config.toml
hop_length = 160
encoder_arch = "tc_resnet"
label_smoothing = 0.1
decoder_width = 128
decoder_parallel_block = false
decoder_positions = "rope"
decoder_cross_attention_every = 1
Rows from block 5 of the text decoder, named by matrix and row number. Rows with one number belong to one neuron. Each number is 128 + 32 x the weight over its row's rms, rounded and kept within 0 to 255. All counts start at 0. Numbers have three digits each. After the name is the row's rms in percent of the matrix's.
# fc1: MLP up (decoder.blocks.5.mlp.fc1.weight, 512x128), inputs 0-127
# fc2: MLP down (decoder.blocks.5.mlp.fc2.weight, 128x512, transposed), outputs 0-127
fc1.334 113:131164202174119108098163223094121170136197126158150080157137170185114122132127145134185172142112120129135223129161069102085149130127060114145100141145107130156113189065158151162138148163129108122119119094132091083143132152115098099142100089114136098150102147122109136087133138168185151140093133149183149144129140095099111171124161192145093115145117079068136103141166145154125093082127
fc1.335 097:156161193159083084118142133107147198134099122147127105083139163136121093122112050111139165144160143047129167131097068125104061161165124103163165124196143142123112160132071126192133139159079111184138118098089130102126112146137078134129164115143094127182160104094082124147098158123182117180134106156151127112121145128139183134157154177150080138153123111084155099143119082127180182072100
fc1.336 097:144155113106097132128166123132138161203129167127120150149105144137150125105180150117148139138100096063146085183198111182094106078162065101197088133065110101114125117028104162172171119156109151118080153123129093093186136146113075119107139164131148103138128119124104214139120113131136124132094081123146143119124115110135143150113076166116156085099132100125142177083147123086191112127192
fc1.338 092:081079118126125133167169165112155160120042120146094156156097089182116168068173101070103177125161095091185165110104113097132089135138109124176154062098138093084151141137104148142090131113116195187119087192124138096164116140121103082121115146148156114185089119130146163062122093170161095125131101156160129176085107088146104140099075108126132112138115154143123138141192127103142093157172
fc1.339 098:160117105110095124144121128162169132141085156131125078114142144132085128146199174108154134069117118118137182149098181120085104136178155080091122133093139095073118143141117090180129167165101144141098111117072059095096154092138156099096097124135159066137183182090099196102075067114134138124110148173086136145120166093152057155148099110186124097096140106104138158198172139124138123153153
fc1.340 102:144145179135172145133106164162144130112171169105120126080102101153176150187109087165160152085148170113211130142179117088143153142110134101107135108136074092159136162113083147149121137141029170110132162126102095092076147123138118087124118080143133164116121119111124095139142128127179142164099106150192140098158144121118143206079150157192090089132132145159119133206206120131121109107184
fc1.341 098:175098126088140130136164169200119126099097077118144175151100132133101090095149178177183133165130175093212138109170089101102108194173134092076117103181131076114107158170130131101117138119064155117084143135095113109111109132108103077153124191155133146114174108126156129142108126143132101140103092143137183085108128074067180114169089128131099139143166079143122182120135190091092126145149
fc1.342 097:153113152142109099140116190121114151069139090120065122154112096180106132204124155153092218145138122125150119111123134169118088164177056084208093089148105097088121084133119162135144117115101120109127130144119138103175122113125117118157144134100161108087108097081094117182082160120183107098122072102110094159132113093138085143148109181203115055096111098123151190159137126113133164121158
fc1.343 105:124108160144148080135128136132155130123090116131094085109191148179136149136099142148131152107115086124082112113178080192086106149130140134207139086082112145163165089082163117085105133202129100105095164124154110103120089189104102113100102120139123106132128118065077112143100101196105171170130087133166099147122142075120091119137085133143095091117154094094068118138235175162153134111141
fc1.344 097:142109157093091162164096132134042117131135100160125082115124136149112156137094139143166150057132158100110124134151154109118191119128093163178129149097126108141122132171152130089136123130120129120133147164101149108152178109086183136121129117177102161115026133069102161101119108123101101132062080170093119115155114129077104089173112076106124050078101054175120096129094135150183065127154
fc1.345 104:151111109150134118135119185160130108127132140092086167121207116169068080111127120144177111134132147067125137125114085098149125159151140103110158095157129151136127108132152117049173158144063111111081128095076110102082122109117129113110048095129096106151099158126089093132187115150153126098141159159132116134157201119130155093169137114130025110158145119084182124152208161078081157105132
fc1.346 096:142123128119146115165137111117089184124145107154114145155158138167127141088163084145184101163164068131173140183132155077125188199110091091114172122126137125091122103166153148081191195123087162169162128156098128069139175105162152154102150147162134118104181159109146188140110124107161148113074137092142143202146131111129148162122098114101201118073072100089132110156137106138189122143089
fc1.347 098:136103167146138130200115124141188119135127095155083136100146120149141107088149120195149168127132166179169153148141156111062135149096114159114127135161094121136113138198152108137158159168065119160090168149118124169153144171147124099068085108132138105093071157156114175108151130130178152184109034162162102155148112129113085181145101189151105079094122134114099143181112155107087183160088
fc1.349 103:171120157128095094205113154163102131133085118092105142176157134145083115128079073127073137143163157132126168172086086160100163164156183131186184087146100134171080132174178100138128146120124175144118093195197133148135137182094168101128112117110126195127157128108077182172158154137162126140090086137141152112154157169099087135168144114153113121146097113140136184163130152098083169157145
fc1.350 098:158104166046118112174128116154100240159066162109104127118175154143110119160180106134124118124136140092175132115154102150108067129123123137115121136162092104159149191130148091135115136120140093136096146132134125096085126153136082080104134143082145119177093111092117099183114177176136125105143137171106132047190111115159097130141186129176108093082193115128114157132115164134125085184187
fc1.351 109:124162142133115099144145153131082166124097098189066156157148108183178123095159106135201154074095148083175150177059101177146110173125105115142139089167062139136128091098121162090190139136136167158106150176156096131121113156125127117129066078138132190116139136101120137136113125133154111195126108172166132135127090111151086167142154125088130096120122089140110110152092150164099176105225
fc1.352 098:161115112159192119144129139101104148166080204151122117107167102132144091098138195167192124093166127092168148168169208126086139140109103123122179085100138141196139114129171136165158123101112132148114183093119080140103113174111100098080123145139079154133091124127087116124109119149171155129080096166130165130132204147099163113126086137141111152150057128083121106150160141216156093106123
fc1.353 095:120112177144135124143171202135120185137175109147125094141086050135127102169094089116093130147101125110095128091150115157140160118163067098114113137099162093107109168148171084108152151163108128132103163101125149153163187202111097090168037126117136136119124166139073145179102132122093161141097126133188191158132083139090107178150115150121087077107211117107153129103088100139122097145155
fc1.356 094:148202130192058107142121125157063195121099121076110173108106163139099156179128138159169170145138144145222114130128114136125112182118118110156118113160105124136139106104109120134143158143156171086120157099162107065116168185084120126099088167164147095120206143098117124128125147132142078153159144157120088049158146099110108116116147150138089125120085087184180099105172140104120122129069
fc1.357 097:131118154139133164116128187192095194146117120163178161080087147094123128125080111148062138103121113092156118095166098134114128113136129139141124086137077203097086130132137119089157171173066069128135134115098113145159158076127132199115160094106109086156118140114145111134097107124107134168101127184129077153122176111199072140099050166167114151109128121143148086172078178132158143089158
fc1.359 107:161151159118107134142177145200100132096082117112086125157100115094163085089140116168225104104089154140168129141115147083127080125127107108127178077155153172135102082185174159138137112187093100125057128121089129093146143134133160189125131123157099132184177125128098123095085165137150114132110120123091100114137212133068138097113113133179127138127062125089181128159164168125151081128162
fc1.360 111:203130129164130096176154182224169166098108157119125157152167134152076108102102101102100158101112157136122114121070138135108161150136088115101180097129137087147078170188119134077131154117051133153166183124158153124071117115112097146152132132140102131105209115104087125193120129132162081174135166112091123122157156140132159129085066164125125140152109110082112110142113195098171129094119
fc1.361 103:093166139150102088097132103169112136118114105139082123134108076111164125116105094172152179151162151091110158150090176101113157165139192102147172093122129193068126140133163219155135144135116083098085130100130184082155102109126072148159086147187149194116141128112080107166129125139128160144074130116145103074169128150178146171108087139101123094150148109096198123117193147078120158124157
fc1.362 101:128128150102065162193139105089134158166130086099116096161128106185157111175169125132115174086175160066133091120139112111116143163120155091147143098081092113149126132103109060116138130150112165120100151104134132148103151074131117041146170136131152111157134176081126099139106092125120091201148103124170153046114173102117102170105094149093072143138121142092075134143112103123199130195175
fc1.364 097:148126127145113157113158098133084158177140154131097078163128130170171136059110056144097196092146157145146121132086050140146118132140144154094141103133154129142129118149191214113101124116113160168107123084134122097088150102143061140119043138079164119139081137090147083163111126165174175088106126164111129133200146090125109147147093191144116143124116124146115102174174153107113100137195
fc1.365 099:132113144119080138128149101160115159156052117148115150161084126135131151147146134121177169136042110103138160160185100061153170157201185121128098075185157150170104097109136165146161097169099096144113085151126100120111182111176075146114139135182149151141131079125100163128097158126167148109090113104166147166120138143140132153131134110105155075138148156099085199110135132062125075194143
fc1.366 106:070133147172130137177100157176141148080144155120126105171130094150122105118156112139093164082122119137175088193160159130099089130141126106123191174118090087107136103100205168141070145174069195125124112150074106139106122101111115134188122116132147045155070110132132143135167096131122139158081068149130162143121156118127113193090078148153117136141187094103126162163085117103174150156157
fc1.367 098:150138171147149074088142135140061119090116196163095128117103104108067137126084112137138150192126115111166098147079088129100128142072094129092147103079090157084139117122109144135141191142113108164111133182162141105095175181151144098081068139184132073120128145155085144140081110136131148137068086128133139155144118045120139117155068203079129102141140103106163121074137138080164116107107
fc1.368 099:115102197131111155133148103094134170111176081137117084133119120119108158072149122172128140116132130146175181095239082076142141150144113105141227090179097159178150158168136092116120140118122083123117136155151124168130176115121084044127086130113111122126184152156129125129134157117153092161085153128111067113200118124105157102102093122168110123147121097081112139126161159141156089165173
fc1.369 091:174140136094117143125110064100116139134054136146075098113127128148136133145087110099119144100069126043172165139106070148103089084123094176181153095116098201146148110118157131089082153126082142222127115172099124151085160143138128161115173114140127150089167112166076142186135147109137140176118136093153126087160128141085127150148145169184141054098119091119090150090146136083140120161116
fc1.370 105:117125164120059082162195123158116128102132150070157085123171140124113135185157100096163163175083143108179142112071110126108149198183151154079116107134106131128178132148153114159092212110146080105130208105126137073091109132130136121145112177104160138154143110053146153121098124167112162142166115119116151116172141109093137174069134140105166110166186124144108131094167134098115147152189
fc1.371 104:194127132113099158186123112110102129100085149086096149123159185107105119129074068192104166114125162146132125125107129112121145149160118093097113091096159120157078174108163189138149133175198102150116147151177114129124123155091079128119132124101087158151131147107073217140060109084151129088068135090073133155144131099069135131105148142137154092122134106099082117107095206141195147137136
fc1.373 098:100146113094163107160136159148117098138064087149145092133108143140065128117081105163131199121170061159133155142148096089160148135150171113185172108172107153150116103148186172120107135172128156185129109139152189110129138195114172081124087088151102131135136151111100112106067103171101087189143070140131172168147142113070153125121101136153166091158168153097174136187189146118152113138114
fc1.374 102:154156178093143075199152139120096084159124114124087069122186139146150096088120156158141143110175124129166177136146119104056117144097135104145116110107066163173087130126131081133086121182166116139130185155148173137095112153102055146085091130130138157149156119038117141142102101143158077119155048127053101150107147090149097154115111170136159111139124133077120138194141127104135111111153
fc1.375 105:157157244141142112163154154200111192176121102129116092128142122165089089127138135180111118111169089064160166149131127104137144126170159147135134129099126154152129111142126068157152171113148199107105129187103086119140156155106109128197156168097107122165165105139065086149130090139166056105159145136104076152073116159134144125110128105154100066108147080124126095132116135075145111107154
fc1.376 104:159145125164109088106138176180119138172128125107117110156094210144167179128107160144118133106106132145157132127120176072109151140167139123155120075157101115086121073114153123086134146168099122129110123119055125114008141093097098128135142154124155094147072118113133147163078115180139096168102108119140152152059220093139164159070134130153129145063086081099108133137164122107129142100166
fc1.377 109:153075117168117159114160132134089161091095130103107167191139088166106169098092122159154163142208123131103113093150142105090201154141085114096092135202113154078138109178124210151094175136146078098113134131224105128157105133056152120110108122172118169164108131119134136173132140132143130152130096145104169093148138075103131136119067173147113121074123089131164098119172152124167142116144
fc1.379 105:105118147142161122118126195140126103141153131109142114130124112149110151110113055132173149056145156094222110127085127107115115140142157142163170107159125177150071120169175179165161132122065152162084141130126109054137129132134122141149142091099153145156143138133095139120171185200154176100109082114191200094160146141076164113091095096119087118121140136124118171175124152143160095049128
fc1.380 094:127156078117111121134119134110126169197162141098132122183146102093074153145153148161161151139122084125098148118175112185144115159088119095097110062182116189163074105134139139086143119171103112170143149169099205098065160158094084127163122102152068139134125042136145137090078124142136116109099173176152126156139117120106101147129105155136107115058082131125145093191093172077123143158151
fc1.382 111:116113120108039133201206119131149120127148175132159095123137131178126180150114177128162153103110123104155114149106147112123101193094095132215193137156123159078083136109115138136121121147091163092131136105180134129119139088131101139178105157137150110176142189110150135110102144123114126160126134165119104194142172085125081200085083089148111108099147103080169130134190129137194105157149
fc1.383 102:113129173142095158114149128120156161104205157075138156120107153180122158152185129168151137077139128091121083144070092151144131181130117094143099093135116149108110123135151172102192143120146115107077142135158104093118150087126145120132144181122123120080149145122128212166156130118165131137123103157194145097152146149118130140101153131150143063069179110067072089221124153055098104159172
fc1.384 101:168098129082109111137152139140092161090123114132090101145102144190074120154134120180148089161170114157153181129154117080143159167141132068164137138089102097137112139156092095113127132140136205199092065131139096108138151170143151055165153094119128176151144154078146130146127142166187142134103081136096125141255169121153163137094170140139127087145127127096121094105147152086163140107107
fc1.385 098:066114128114111112104152130150156137160101130109109121092152133159118138071090079175113171079123093086128169165133085168162117180131130148088129123158058126135120148157098153087138124163118052129096126121171087137092200116126127107156110136087167136170129191138073137077098116152048095134151149149131188120129088094066109131109047111143091091141111124136181092140132142188131141149075
fc1.386 099:129162146161086145147145204128043107171167143135053114158128120145117147142134120199163090145138099064105115167126153171091105177136128107170156123154085116150071158124145129140133132138136115156109151102111164123090192138154101119131099230100146148130151096121110068094137085153189196161089163165081109085150102152104134132139138133094145112159085095084096133156155134133135174088118
fc1.387 094:108176196059074084169133123107119150132090140124099127148136075111064151216099117145111079150094111141162073167114150109140193167143143101122143130119145137147131082119132153069184171126142156123121204084148094139150146146070093126123146162097104111126142080119082174123116131109156106096146096176176123154169173117119145169115148164140098081058132142158130139191096125152172122119147
fc1.389 092:103103140162110175123180106160090082169152147127092133129112064174085129116151105155129088103123086111163207119085096133152169154166088124135155103063118097106179074173134129051114147142092138135094134122114121113166147117099129172128118116140140118171156135123087081135119134130124093123114221156103085132207166176178099125131119100109144085158116131138146162175151186123112061172158
fc1.390 095:166099130074085122135111201130109108145124123073113164141106131131091140093159145089125099132088170116168171103127062142131060160188069128126134116199157152138115087155102082111150121177101103117084118113095170102132191092153105073095101107161107162149107138039131139171095134126150103154122109156127148159106113091126133104160095115172119096063114082130091114131150118180170067114175
fc1.391 094:111125164106130151085109142108105142100167186127127139142111159094111122118083140163121120060153182149139088118112092073135119171111111118167107111115097201139107174118179094174184129168046169156084191117193078119152138176121150166104103077171138113114198093143060167117106167144172128076097117162096097107145173153076148159128133120123087111124126137085160163123137120111115127091110
fc1.392 101:156145137132113147142142196192173108176176134167134121151132186170176103098150146149179168140097125073120118185146131131130175146121143077150169128085092163133109125110131170153138177178142113084098123149084115135166183093140128099189102149176102103109108133163076174128143061140118130109106120135147121175121213116044166164057116113137099143092115087119135134149137090116142125180116
fc1.393 090:129136129067076107126165114185127152125082148109145114156109140165179108089130079182155132132092119114102119151162141154146176146115108168162176092111090095121095143132168109173126127139113103134124154142117077125069071140160045146099134153118136127111112182136168104153162098132074130122043111076175155164105154122062086122093118177104137118146174160159138167159152198090149102177180
fc1.395 098:086111155093135130135150104148132169100162159112129054144150110178120155139143130148113101122099108114168129101155089123165183130188107129151119064101057132139152146205195143083127110113099066130117145091108149114088178105073131077106094120140142102154089099127107123154127145169130086136110120143095196146182142164077120125166123186111134125109132040154057102184133155138106170172131
fc1.396 098:054082155147127167147189121101131143113142166105095093105194110135165144069118134122155072110037163139147128153168140069184173137126141097144154084174145117116111105163144134115183166139107110178181141138093145027101127117092089131135104131135099159116129133154124161147101098115158132144096124097116134093131114172078091145125145096111145127148196162094097131147172207071146123122141
fc2.334 114:129152178141112111113109124161174107090111158088093155162120125108064105110131058123108123095117129107167157206161061118129150143071124119153141118128137129137192138108052094105100050093173127120140146149137185114106092102112091093090097075145160128186123168123137139108176130138163091129119127134174120166172066108119146157135183174179113105163088178180111120100116128138133140080070
fc2.335 095:096141127170114136137044133068079118152069115089072137105114094140069115131096121095111138165097063127135153093146114179103147102113123135143113094112174190112055080155156054141145146139156148173107118107141124155123106181109174125108143099152076161121151114137170154088181151107094105109148102130098144104178134120088078176058164093164112123119144106168101062128130106102114097163099
fc2.336 097:099125117077092110148134078110129102097113091160169152169136173172080144120101111134077100138120120179123157138094119197113215087075156141086073117167051170118182126156078136139116108084118195076109117099117139124114159144112109133102070137155112077100146123082098119139114123075112102124126147130136109140160111146180123086164110109157103135223102094162151123096098161090101112096104
fc2.338 086:186166100086148144162153108152165094149173105113180116115161170068166164191146175145131102163067163181115094169118153136125166129141129125102106163178096172114177141071081103060166122154072103068140167143095131085112161152094126112115132101097120093184127129140154103151110170103085154137133164088095100099122154151107131146198123142150114092147100067097128079092123110143130144115078
fc2.339 094:135140165147112075163095115178128102088165152118121171036132114104122150091123106181077134121152066170158146177096117132098093097146114140157130114155108112149187108135087142122099134159132105140154169146179167117159098207148088115063114113151147164149055093114116147139131089103149090102139143066161092111105063110115180121113187174127155091129115101096160083110135157163095146070141
fc2.340 098:134139183137100154109162096145127081137178089129147083159138113112125159121100162125182099131136100098149173194099149156151105142135122165175105189116117161048168102135117139117165137132094185089125086147130114146105147095155098166132143119083179152131050090146141124124184148049169098108084140084146093192103103142163161115139161057164113125168120116080133152123107152151124101053162
fc2.341 098:111142138147114175092142169082187143159111145145165108108136134125108066167115099074016122087145135171098142146133100166073163124096048166155098124154138147135153098151120095140140146097123096082192155148088098162159168172151150119138137081104088154126104157146132094082119187048124166132130138128105112148132160089139123172076120108187134088126085133072148138076103142097119116109139
fc2.342 095:064148094110127186154078125122110147109176136126156155048156166080097137075151155118172071118110155138143103196190115129109094118120107167097122156148111128174084190124150091134158132149180173189109141159125095199093136076067123096126104163121112092142136108159149107119121083144162127146156158155103095071127138151136152154089166142092148115135110169067091091136163098080151137089108
fc2.343 109:142146071157099146132192101128077139159110177129142167119138168079069114085122113199058156147110094162110125135137121160145150138123023141166161087169146120132095149138107119125047109100093140133098150113125149098219103094104159129128155154111102162082137181141145135193141151168152126124108155112114141119185119113109130110087202145150131154101096152101162124091149148140155073090138
fc2.344 088:137097114146162111097171163146137142105131125081137152131127127194074141120171050050135103125138119095134105130089110144159077059092103157071138126185124153087133160124114109155147124139108139128158147149070121169116091189192092168144066107139112143111125132189158082070113146153108173201182125108113159105162097122125133147069153132155119155173090133111062141151155115167169124101124
fc2.345 111:145189132090162127149158073144148150171129047106173096106124154118188146168100139137109106113165098108131144131088097182089154112110165132138119147119089136091170111132121180155127115164098152119148152114162140196091104156114126140118155144167173070100133163094082115188057174140091209100102162120119140130150138186156100151128183150161125137189106167135090123131099125125203158162163
fc2.346 102:168149167153138182110127063129213059158176225076158096127124104085089092104129139118094126104119093153118120132183127144170142132172180120153128114102084131140113100138111125155081145102140105203156144137088137158086145134119118149125160167055169152137069129163056054110150129156169141159151124109117146155154143101117140107147114134142087167180078162126136113115130118131099110145173
fc2.347 089:125136078066175152124083079145112183104144094062141129154132144066162121171138194060111121080141152102131167153103123162101067122101092111096114102137133157104095114127170116098080111157110130142149136089154116075064122114155156119174156164097081153153117107107121168120146097154081184068128141101093129129135126135213145106113143116092151115092136148161175081120111050084149142123156
fc2.349 119:087132103184168169130093172131072087130136105157111122141134100120120187115085140090188124099122123137144077113213161101097167159095186111094113153129085127182119129119046092159125138128091155139032120091097106111114132133118149139112116157157097119182069129109114109108181075119120089074166095135102128148158118151124147092174131156082101154145219114128118138133151143150109104132173
fc2.350 088:172198145181159147182096115108127129098101134098099118117165140170113088126108110103107138137100101150110156151140180173130151129149181166163157067103143094106100149192084190135075116149074143102147152137107152132124138166129096134089088075170106075090156165184120060141112122162086063071123140137139116186082119123104132141178105126176123155119076150170107141128189136149112116178146
fc2.351 118:145114190161123081145077069149126134105126119154155167151077097126132137090130161162076113157123127130157206110101150038149150123127151088189120146128197147122071116139153112126150149104146101117046111095138177112132096130188120095056112162131135101134083169142128098119126088133135138146111073137090093090147146174143126081143161196153117093144081063100107132111068112161137103127137
fc2.352 093:149132094095133082124080095115113101163194057074108153207141196132076144108136094182096108144109172085088131099125107127172122085147137114109155149104179095075121168190093078117117089068116134061130161157142082098170096110105084147115152148162113075133099102157054103112096147118173120134105122108139117200152120141138099170099109113135162136107107120174111130109137137103152137150104
fc2.353 094:119117086099192154147196146168097147138134153112118097126103168116141163050153131186128146088153090210111125113093143085185057062063175202135083119134147161113166110114145117180124072111132130175124129124156154136114099141140091142065141129143116132170134068126120128093138116115154100155070131141133124133140126116185184136061116163155153115162142108154112145113120119107174166088104
fc2.356 084:120043080124162149147128177121167117177121117103116111130156074105184081149105134083131111127132149136110181039176132106164130068108162153132090118123122139185113139129103149132121138086115149179131090095121076196100140135091129096082125137089168106121110060158061102127142095119065132103141139101132146176104088164144110133187082077158091116133179154130082106146120100150124190145125
fc2.357 095:128115127141124204106123058062185148122154167151070080195159110159097184132156134140180092104155114123129085165121145076110137152145081059163120155107133066126097054140122115139125124105090165144084120126165104096114160125110131082165103127104135184139165141147110121115112131160147135130125198083102190121143075135047160140184130134146089173156135136111119139109104098085125134154154
fc2.359 123:135121142078167094103137118134057225076129114144110080114061116143121113174158157123159097185108075083124149080197152156157107128117100108129124079086143098152092129155185143090206095143093121153096142124136116138118093142078113154108063173129131111139128148145143132060135173117155151174145141150137083120072121114123089143087156164141151141089141134108098124072128146148129163129200
fc2.360 120:171108124183103100128135069140125112149166120123165149142129138134133118139152081129125082152075099139131153142110098146154143139113187195109113195103099136087120103093142074168159123118077082114080151210144142174123174154133132192123083100146114115127177181104097089121148160128112128142143159120117104147209143085157048190099106090101113092117098131223112136132124133116107156079143
fc2.361 115:147117072174137124153140124091103175154124139122178134134105157145136147166194155052176137129083101126089131138192045230135164088115151135096116097091166093065139097079103136112155109176137175171147118140118115164089157151105190141148108066114144101098150103141147144107084164144089119082081114123166109151187115159103142110091159109119109127130110147099101129156151134121137179127180
fc2.362 095:120175114088093104131122119141150119084108119114066172133118112171115172097085193087123093229120163135130183117125172055124128174122127149118126121104112106181048057140142179151141128118086088172126137131114160077115144139110146128151101115160100130150110083110143142106166138145186138160161144136120132153105130121138168075116092156072122105161145073106109167052115149198083138131110
fc2.364 096:127199113115172132140099162193173086105151143145148113159082111141118096163081079082132069142083118132110163127127116099109112138094093109122127137135116093086164092077113107063102124157125173146125167165157141154095104172109154079149147073145072092136098115143200111111176179112154087116103056144142122120123165145165144136076167096152098121182097135127058146121106153063156154095094
fc2.365 102:123098130141116119122081133083103056087144105070114135097153137077089166113115114166078131143149192192140133143070143160116111151182117189105139142124089115131163107130148113092183119086126141102110132057150138116104150066126097112126095151070120096129114143143080158127186159105119112146170086113171073160140148108153121156128133107056131102113088131114124024159160141120155107071077
fc2.366 096:149131153157150113128142140123076177140063089105198124097147157106103154116160144130165156184153178137145189164124114207125072144113144162085111151191152137082087164134125096132163090089151127069103099146143173134113168091124146120104100093111076182149179148130096145138136134129061156165163145154160108123137143141156130103172105118089183092049089090084137100139127170129141111098079
fc2.367 095:097129104132104078164101052093183149104122143099115121082090062074159200107152116165099079105160139164140142102233108146178140147126121129127128157168137185139150166170087109079181117125062125121110127128088185112123153157151118132110107132128126067114048142099132125143135119162139177107177105142118120106117122127146149151166158129081166142183147116092102134169090126138155177132089
fc2.368 092:163139150129128090121119104170125122142068177107165134107128118135117136135035082161133134162046118152145075101149210138147090130117154119141075153072128074120174130095155155118191081044101148155086158098181131069080122123175162108108137128133106097136116132103196154131140112124133095128170129100154151085073130078129157124115107149104141127120119090110195157101129169147123171099115
fc2.369 094:106151129163146104116167146168086158105152147081135140141062186115121104193136176118150115126134107106140209168111127167176094141090086148103167098131102114113163112120078113153140115179096131162057076072156082167100083090123159153132118141128137123168210183117173178166085136147093191181133137159169133142124141111146129158093116148136144173098124112121117129141188120100147136081075
fc2.370 100:186080102124166117129155090128066115115089144150185098131106150105153170137127130081137155080170110189103056109099150142138095071088134125142144117178160150107114111088144120132162133135148156130088080107148108097139123125099105098169118174130062091121098135177085132138161096188081145084103182093171122104117153098179144131194121153116115156112123059109157109126038139119173118116178
fc2.371 104:112100088142134190106091073107109182114197124158135106102144135116143133132171151095136117159178140091131111147144103215119141179083120151142126122094142122151121104118147137138131119205097131078100128133067175155155071155088093118146144129157183103169154092085127115141084059102096154124098167064094188134119156137092153171174128128107093128144077146183125100166145122075100156080164
fc2.373 091:164128083127116128091125112110146115063126118126075159172167132132135127119203121145117129093132123144213106114114070135128122078163076065151098145123130105124051087143092125118097125150133145171135110155091153141127110148121119149085154069125140148067125152081109155127157119154086078154069131143088136157067100107122115103137077072094096102067130072153132121148071071173188124079108
fc2.374 105:086062132191105130104123154095154162129128121119183113117089136079152150198157161110077137130136158100117126090109075065160111147127092131159119147156146156151088148083119119051140133160151095023162127152113144072151143051110075102099119152165141157158147104109097159138144145129124134130083161128146186154113050111146158130170088112181140115132152147136159127125070131166158133170100
fc2.375 096:121113140154107138100079069101149128109127114086096168107102125101147168101114170115090152111092135098102152132166103084138099152150164119136124119095157057162122093124170126142136160114153051108109141146129114161087086053164166163066148166124089128140079147149089084121153090126102139139097092096168143155106069115099109142194113055089162137102155072114107175071186158186107110099158
fc2.376 094:136111142132199127113089153123145142107124155121170098104119141099098156131115093126095179158062171140130163145165156121166092109188095067146153164096118114079113102229128135146137128137079104131081159084167174128125133117158120108173109091119151140177150063105103218148119083126095129134170149162155139183096134080160134107169124141121093057169073139105172143130139117178127100154096
fc2.377 105:133130108140170093136119077133138160115137125175154103058150158117178103161127219158120113163101079110154107154126115128116123133150117134161096085115090097180108124101123097139168123073133138099149132164054091156128105187118135144141130200145180127134148069099175155120146081129113165085127149154234154133101158100094145122099153180089114139141174097075096170104130115105090186100152
fc2.379 107:130129150056082122098102107086115083147151103170070161110132073097100176141132102150106120139144174165110141135189136102159131081041082057144151154118103128159122130151141117184155192095123132150122126168073123118155101157082105089100166044131160134139091099134104137132143053138163125156120132157114106125103154127117167142180139181141148135108167200115085088106080120094122124091113
fc2.380 094:108051119135081115143107098116092112104147161109079138093135151108114132111181161118100120149079112079128086129117135133123162110167147070148115131164121087122136133122112093129157108065179103151096139073154140088135189068172106181058143146108137178168128152154165124089107163100166145093131110140090079198152159131119140192123117148138198115091138136054093198142148084098128097099129
fc2.382 120:114151122134168111172132157134137106105128092164100123116136147165140161139203111143068108229090068100137130125059148183082165105094098102148141128142181149151110101148124182173184145093080129135108130108078190140114136163139131127145091075133076101150137113143091156155087145125168125158172143081122062138124050136127124151140158143105157118142064083158153137178114164097116104107105
fc2.383 110:129126103127127108143112152140095141161184136133140141091131140153136047133084132113136126117128100156135128199118137109139099090117100119101072162098160091114198163149104194099154129139140114177163160083146103084115066160095048076151164122145059102143087121093092218110161053131127130100141108112147100102087178114109170128135103138078077115119128066179124144147122113114141101143079
fc2.384 090:154128086143161104109161150130204106114096144131128159118115130185069194143141148096110146158116152091127082163145115131126078107127151126118160129143172155174089098115144069143111089119165122148129134144156111111073121053152121139058123128154062119086210110131122163113117151097102150106119133148165110077052138144084127074146093142122105200072176102101163168171124152082147078136110
fc2.385 102:143138168097196142089086135089145183084168106119127132131141130125154096139150104121195103131110155092096089102137146074084186084153125169168184112116106181127086178101156106164164089179195122135139157153149138108124083146157150202067090091101091121077193100118105091114147136133109161130079125093145111117151172103105152115157158159070133096107128084111128186116078104151123098123144
fc2.386 094:140147128109165142185110113123160106134158177069130133124092130144152172085144157081117111140111138122155125135145182157200143074143121163114164124144089148097100076185109161103157123134054187076125121129119100174160101102109110148156131033162133158164151163112117137117107140136079103141134121132107132130165132096179166099074169106153143161057095105229135113120124120123087135154199
fc2.387 089:083158108102136120066065169113157117187130090116116150108126139125145067142141166126130166092155201139160131110112160187117124106127090172125133128106094126073122151163114076195093067153141094096141118131136116155124032095120110145172105181102119173145170135134115134166127132161140169142175133062163220120134110119102120083133094129170125123173128148060120143106190153140116142139152
fc2.389 102:164150141100189071128135121125157206143081136134126130174100060114136121161090164142114142126105079085075115126134145108092120135076144095093099131171194163151135148144191188123062087156118099126134100155151187138104163152182173104139160132138121109131129125135111137158128083134104137125088082144133172092098109079116139115042189188186160167162142138127108103091121107108158181129125
fc2.390 094:099134103099183163130191059145114110141147123116208100078134146084179102122117135127166098119111110144096116135093110079126177105124171118108112161087186179160117196113128110163062196145134185154144172153128115146106097170096065109127110118161112092157133103144152128095101086130152122107127094097162181125141152149131108135092215123114114126214131169143132121136153121092083140183136
fc2.391 087:108140137144102114106116140140143150129132093163138100154139099112112110167104135143136116136131104142092072107152094129098139128096133130128097113091074142079147073085075105083236153090132112116077070104158107129071106150076164079139106126126127121172094112104132173127124102139123130116149064171183194071139125148113172095147129089142194124136156138109076110121151165102132090100008
fc2.392 106:157111137144136094154141121146112107097120128100082142166174153094120106103045111121101136101133114099131099091119049123098135134131092107121050098132167052133108141171138148101108129094149083189113137136151166145191106152100075134113140068118126148123129180155119154207080112182161119098120160075151156143128152196099151118155142156143155115117194195115126110148070156118088159100075
fc2.393 083:150147100195168136132160196097110157097188103182090176113134080139062115097112103100121119158160083106133160108119161135185139160175073156144118092105139124144101090080103096140114130150107183123081118097087162172105108114153133114127119109151090084132119136085173098113133140130127117148215135129084120113119142076081137121156161077148119212153101130113144078119083101163177105127194
fc2.395 102:147115153113214118138099132124108087145037183099126075144097100129133115127167127188110168138122134149159152169145114171142138153095132153133101130128153172151135142163097156147075145172043128117163169193153132148135088174165092138225137151151088120121116127190155122176156145148167154112091094108093105146114145113193111130123179152099109103175147082149183110111130068135110122134129
fc2.396 100:135151119108123077159110168173188073138172149178127104083118104235128112159088112156135123119150126099123163157138210066124125157121146128093096114104159095169136083165137134143149087121115126126108120147171162114137099062153134148101144112152151064073148133058086110120177130118149130128140145181132172095110118158133130175153132077125095151130114058140121129119197090105096071088159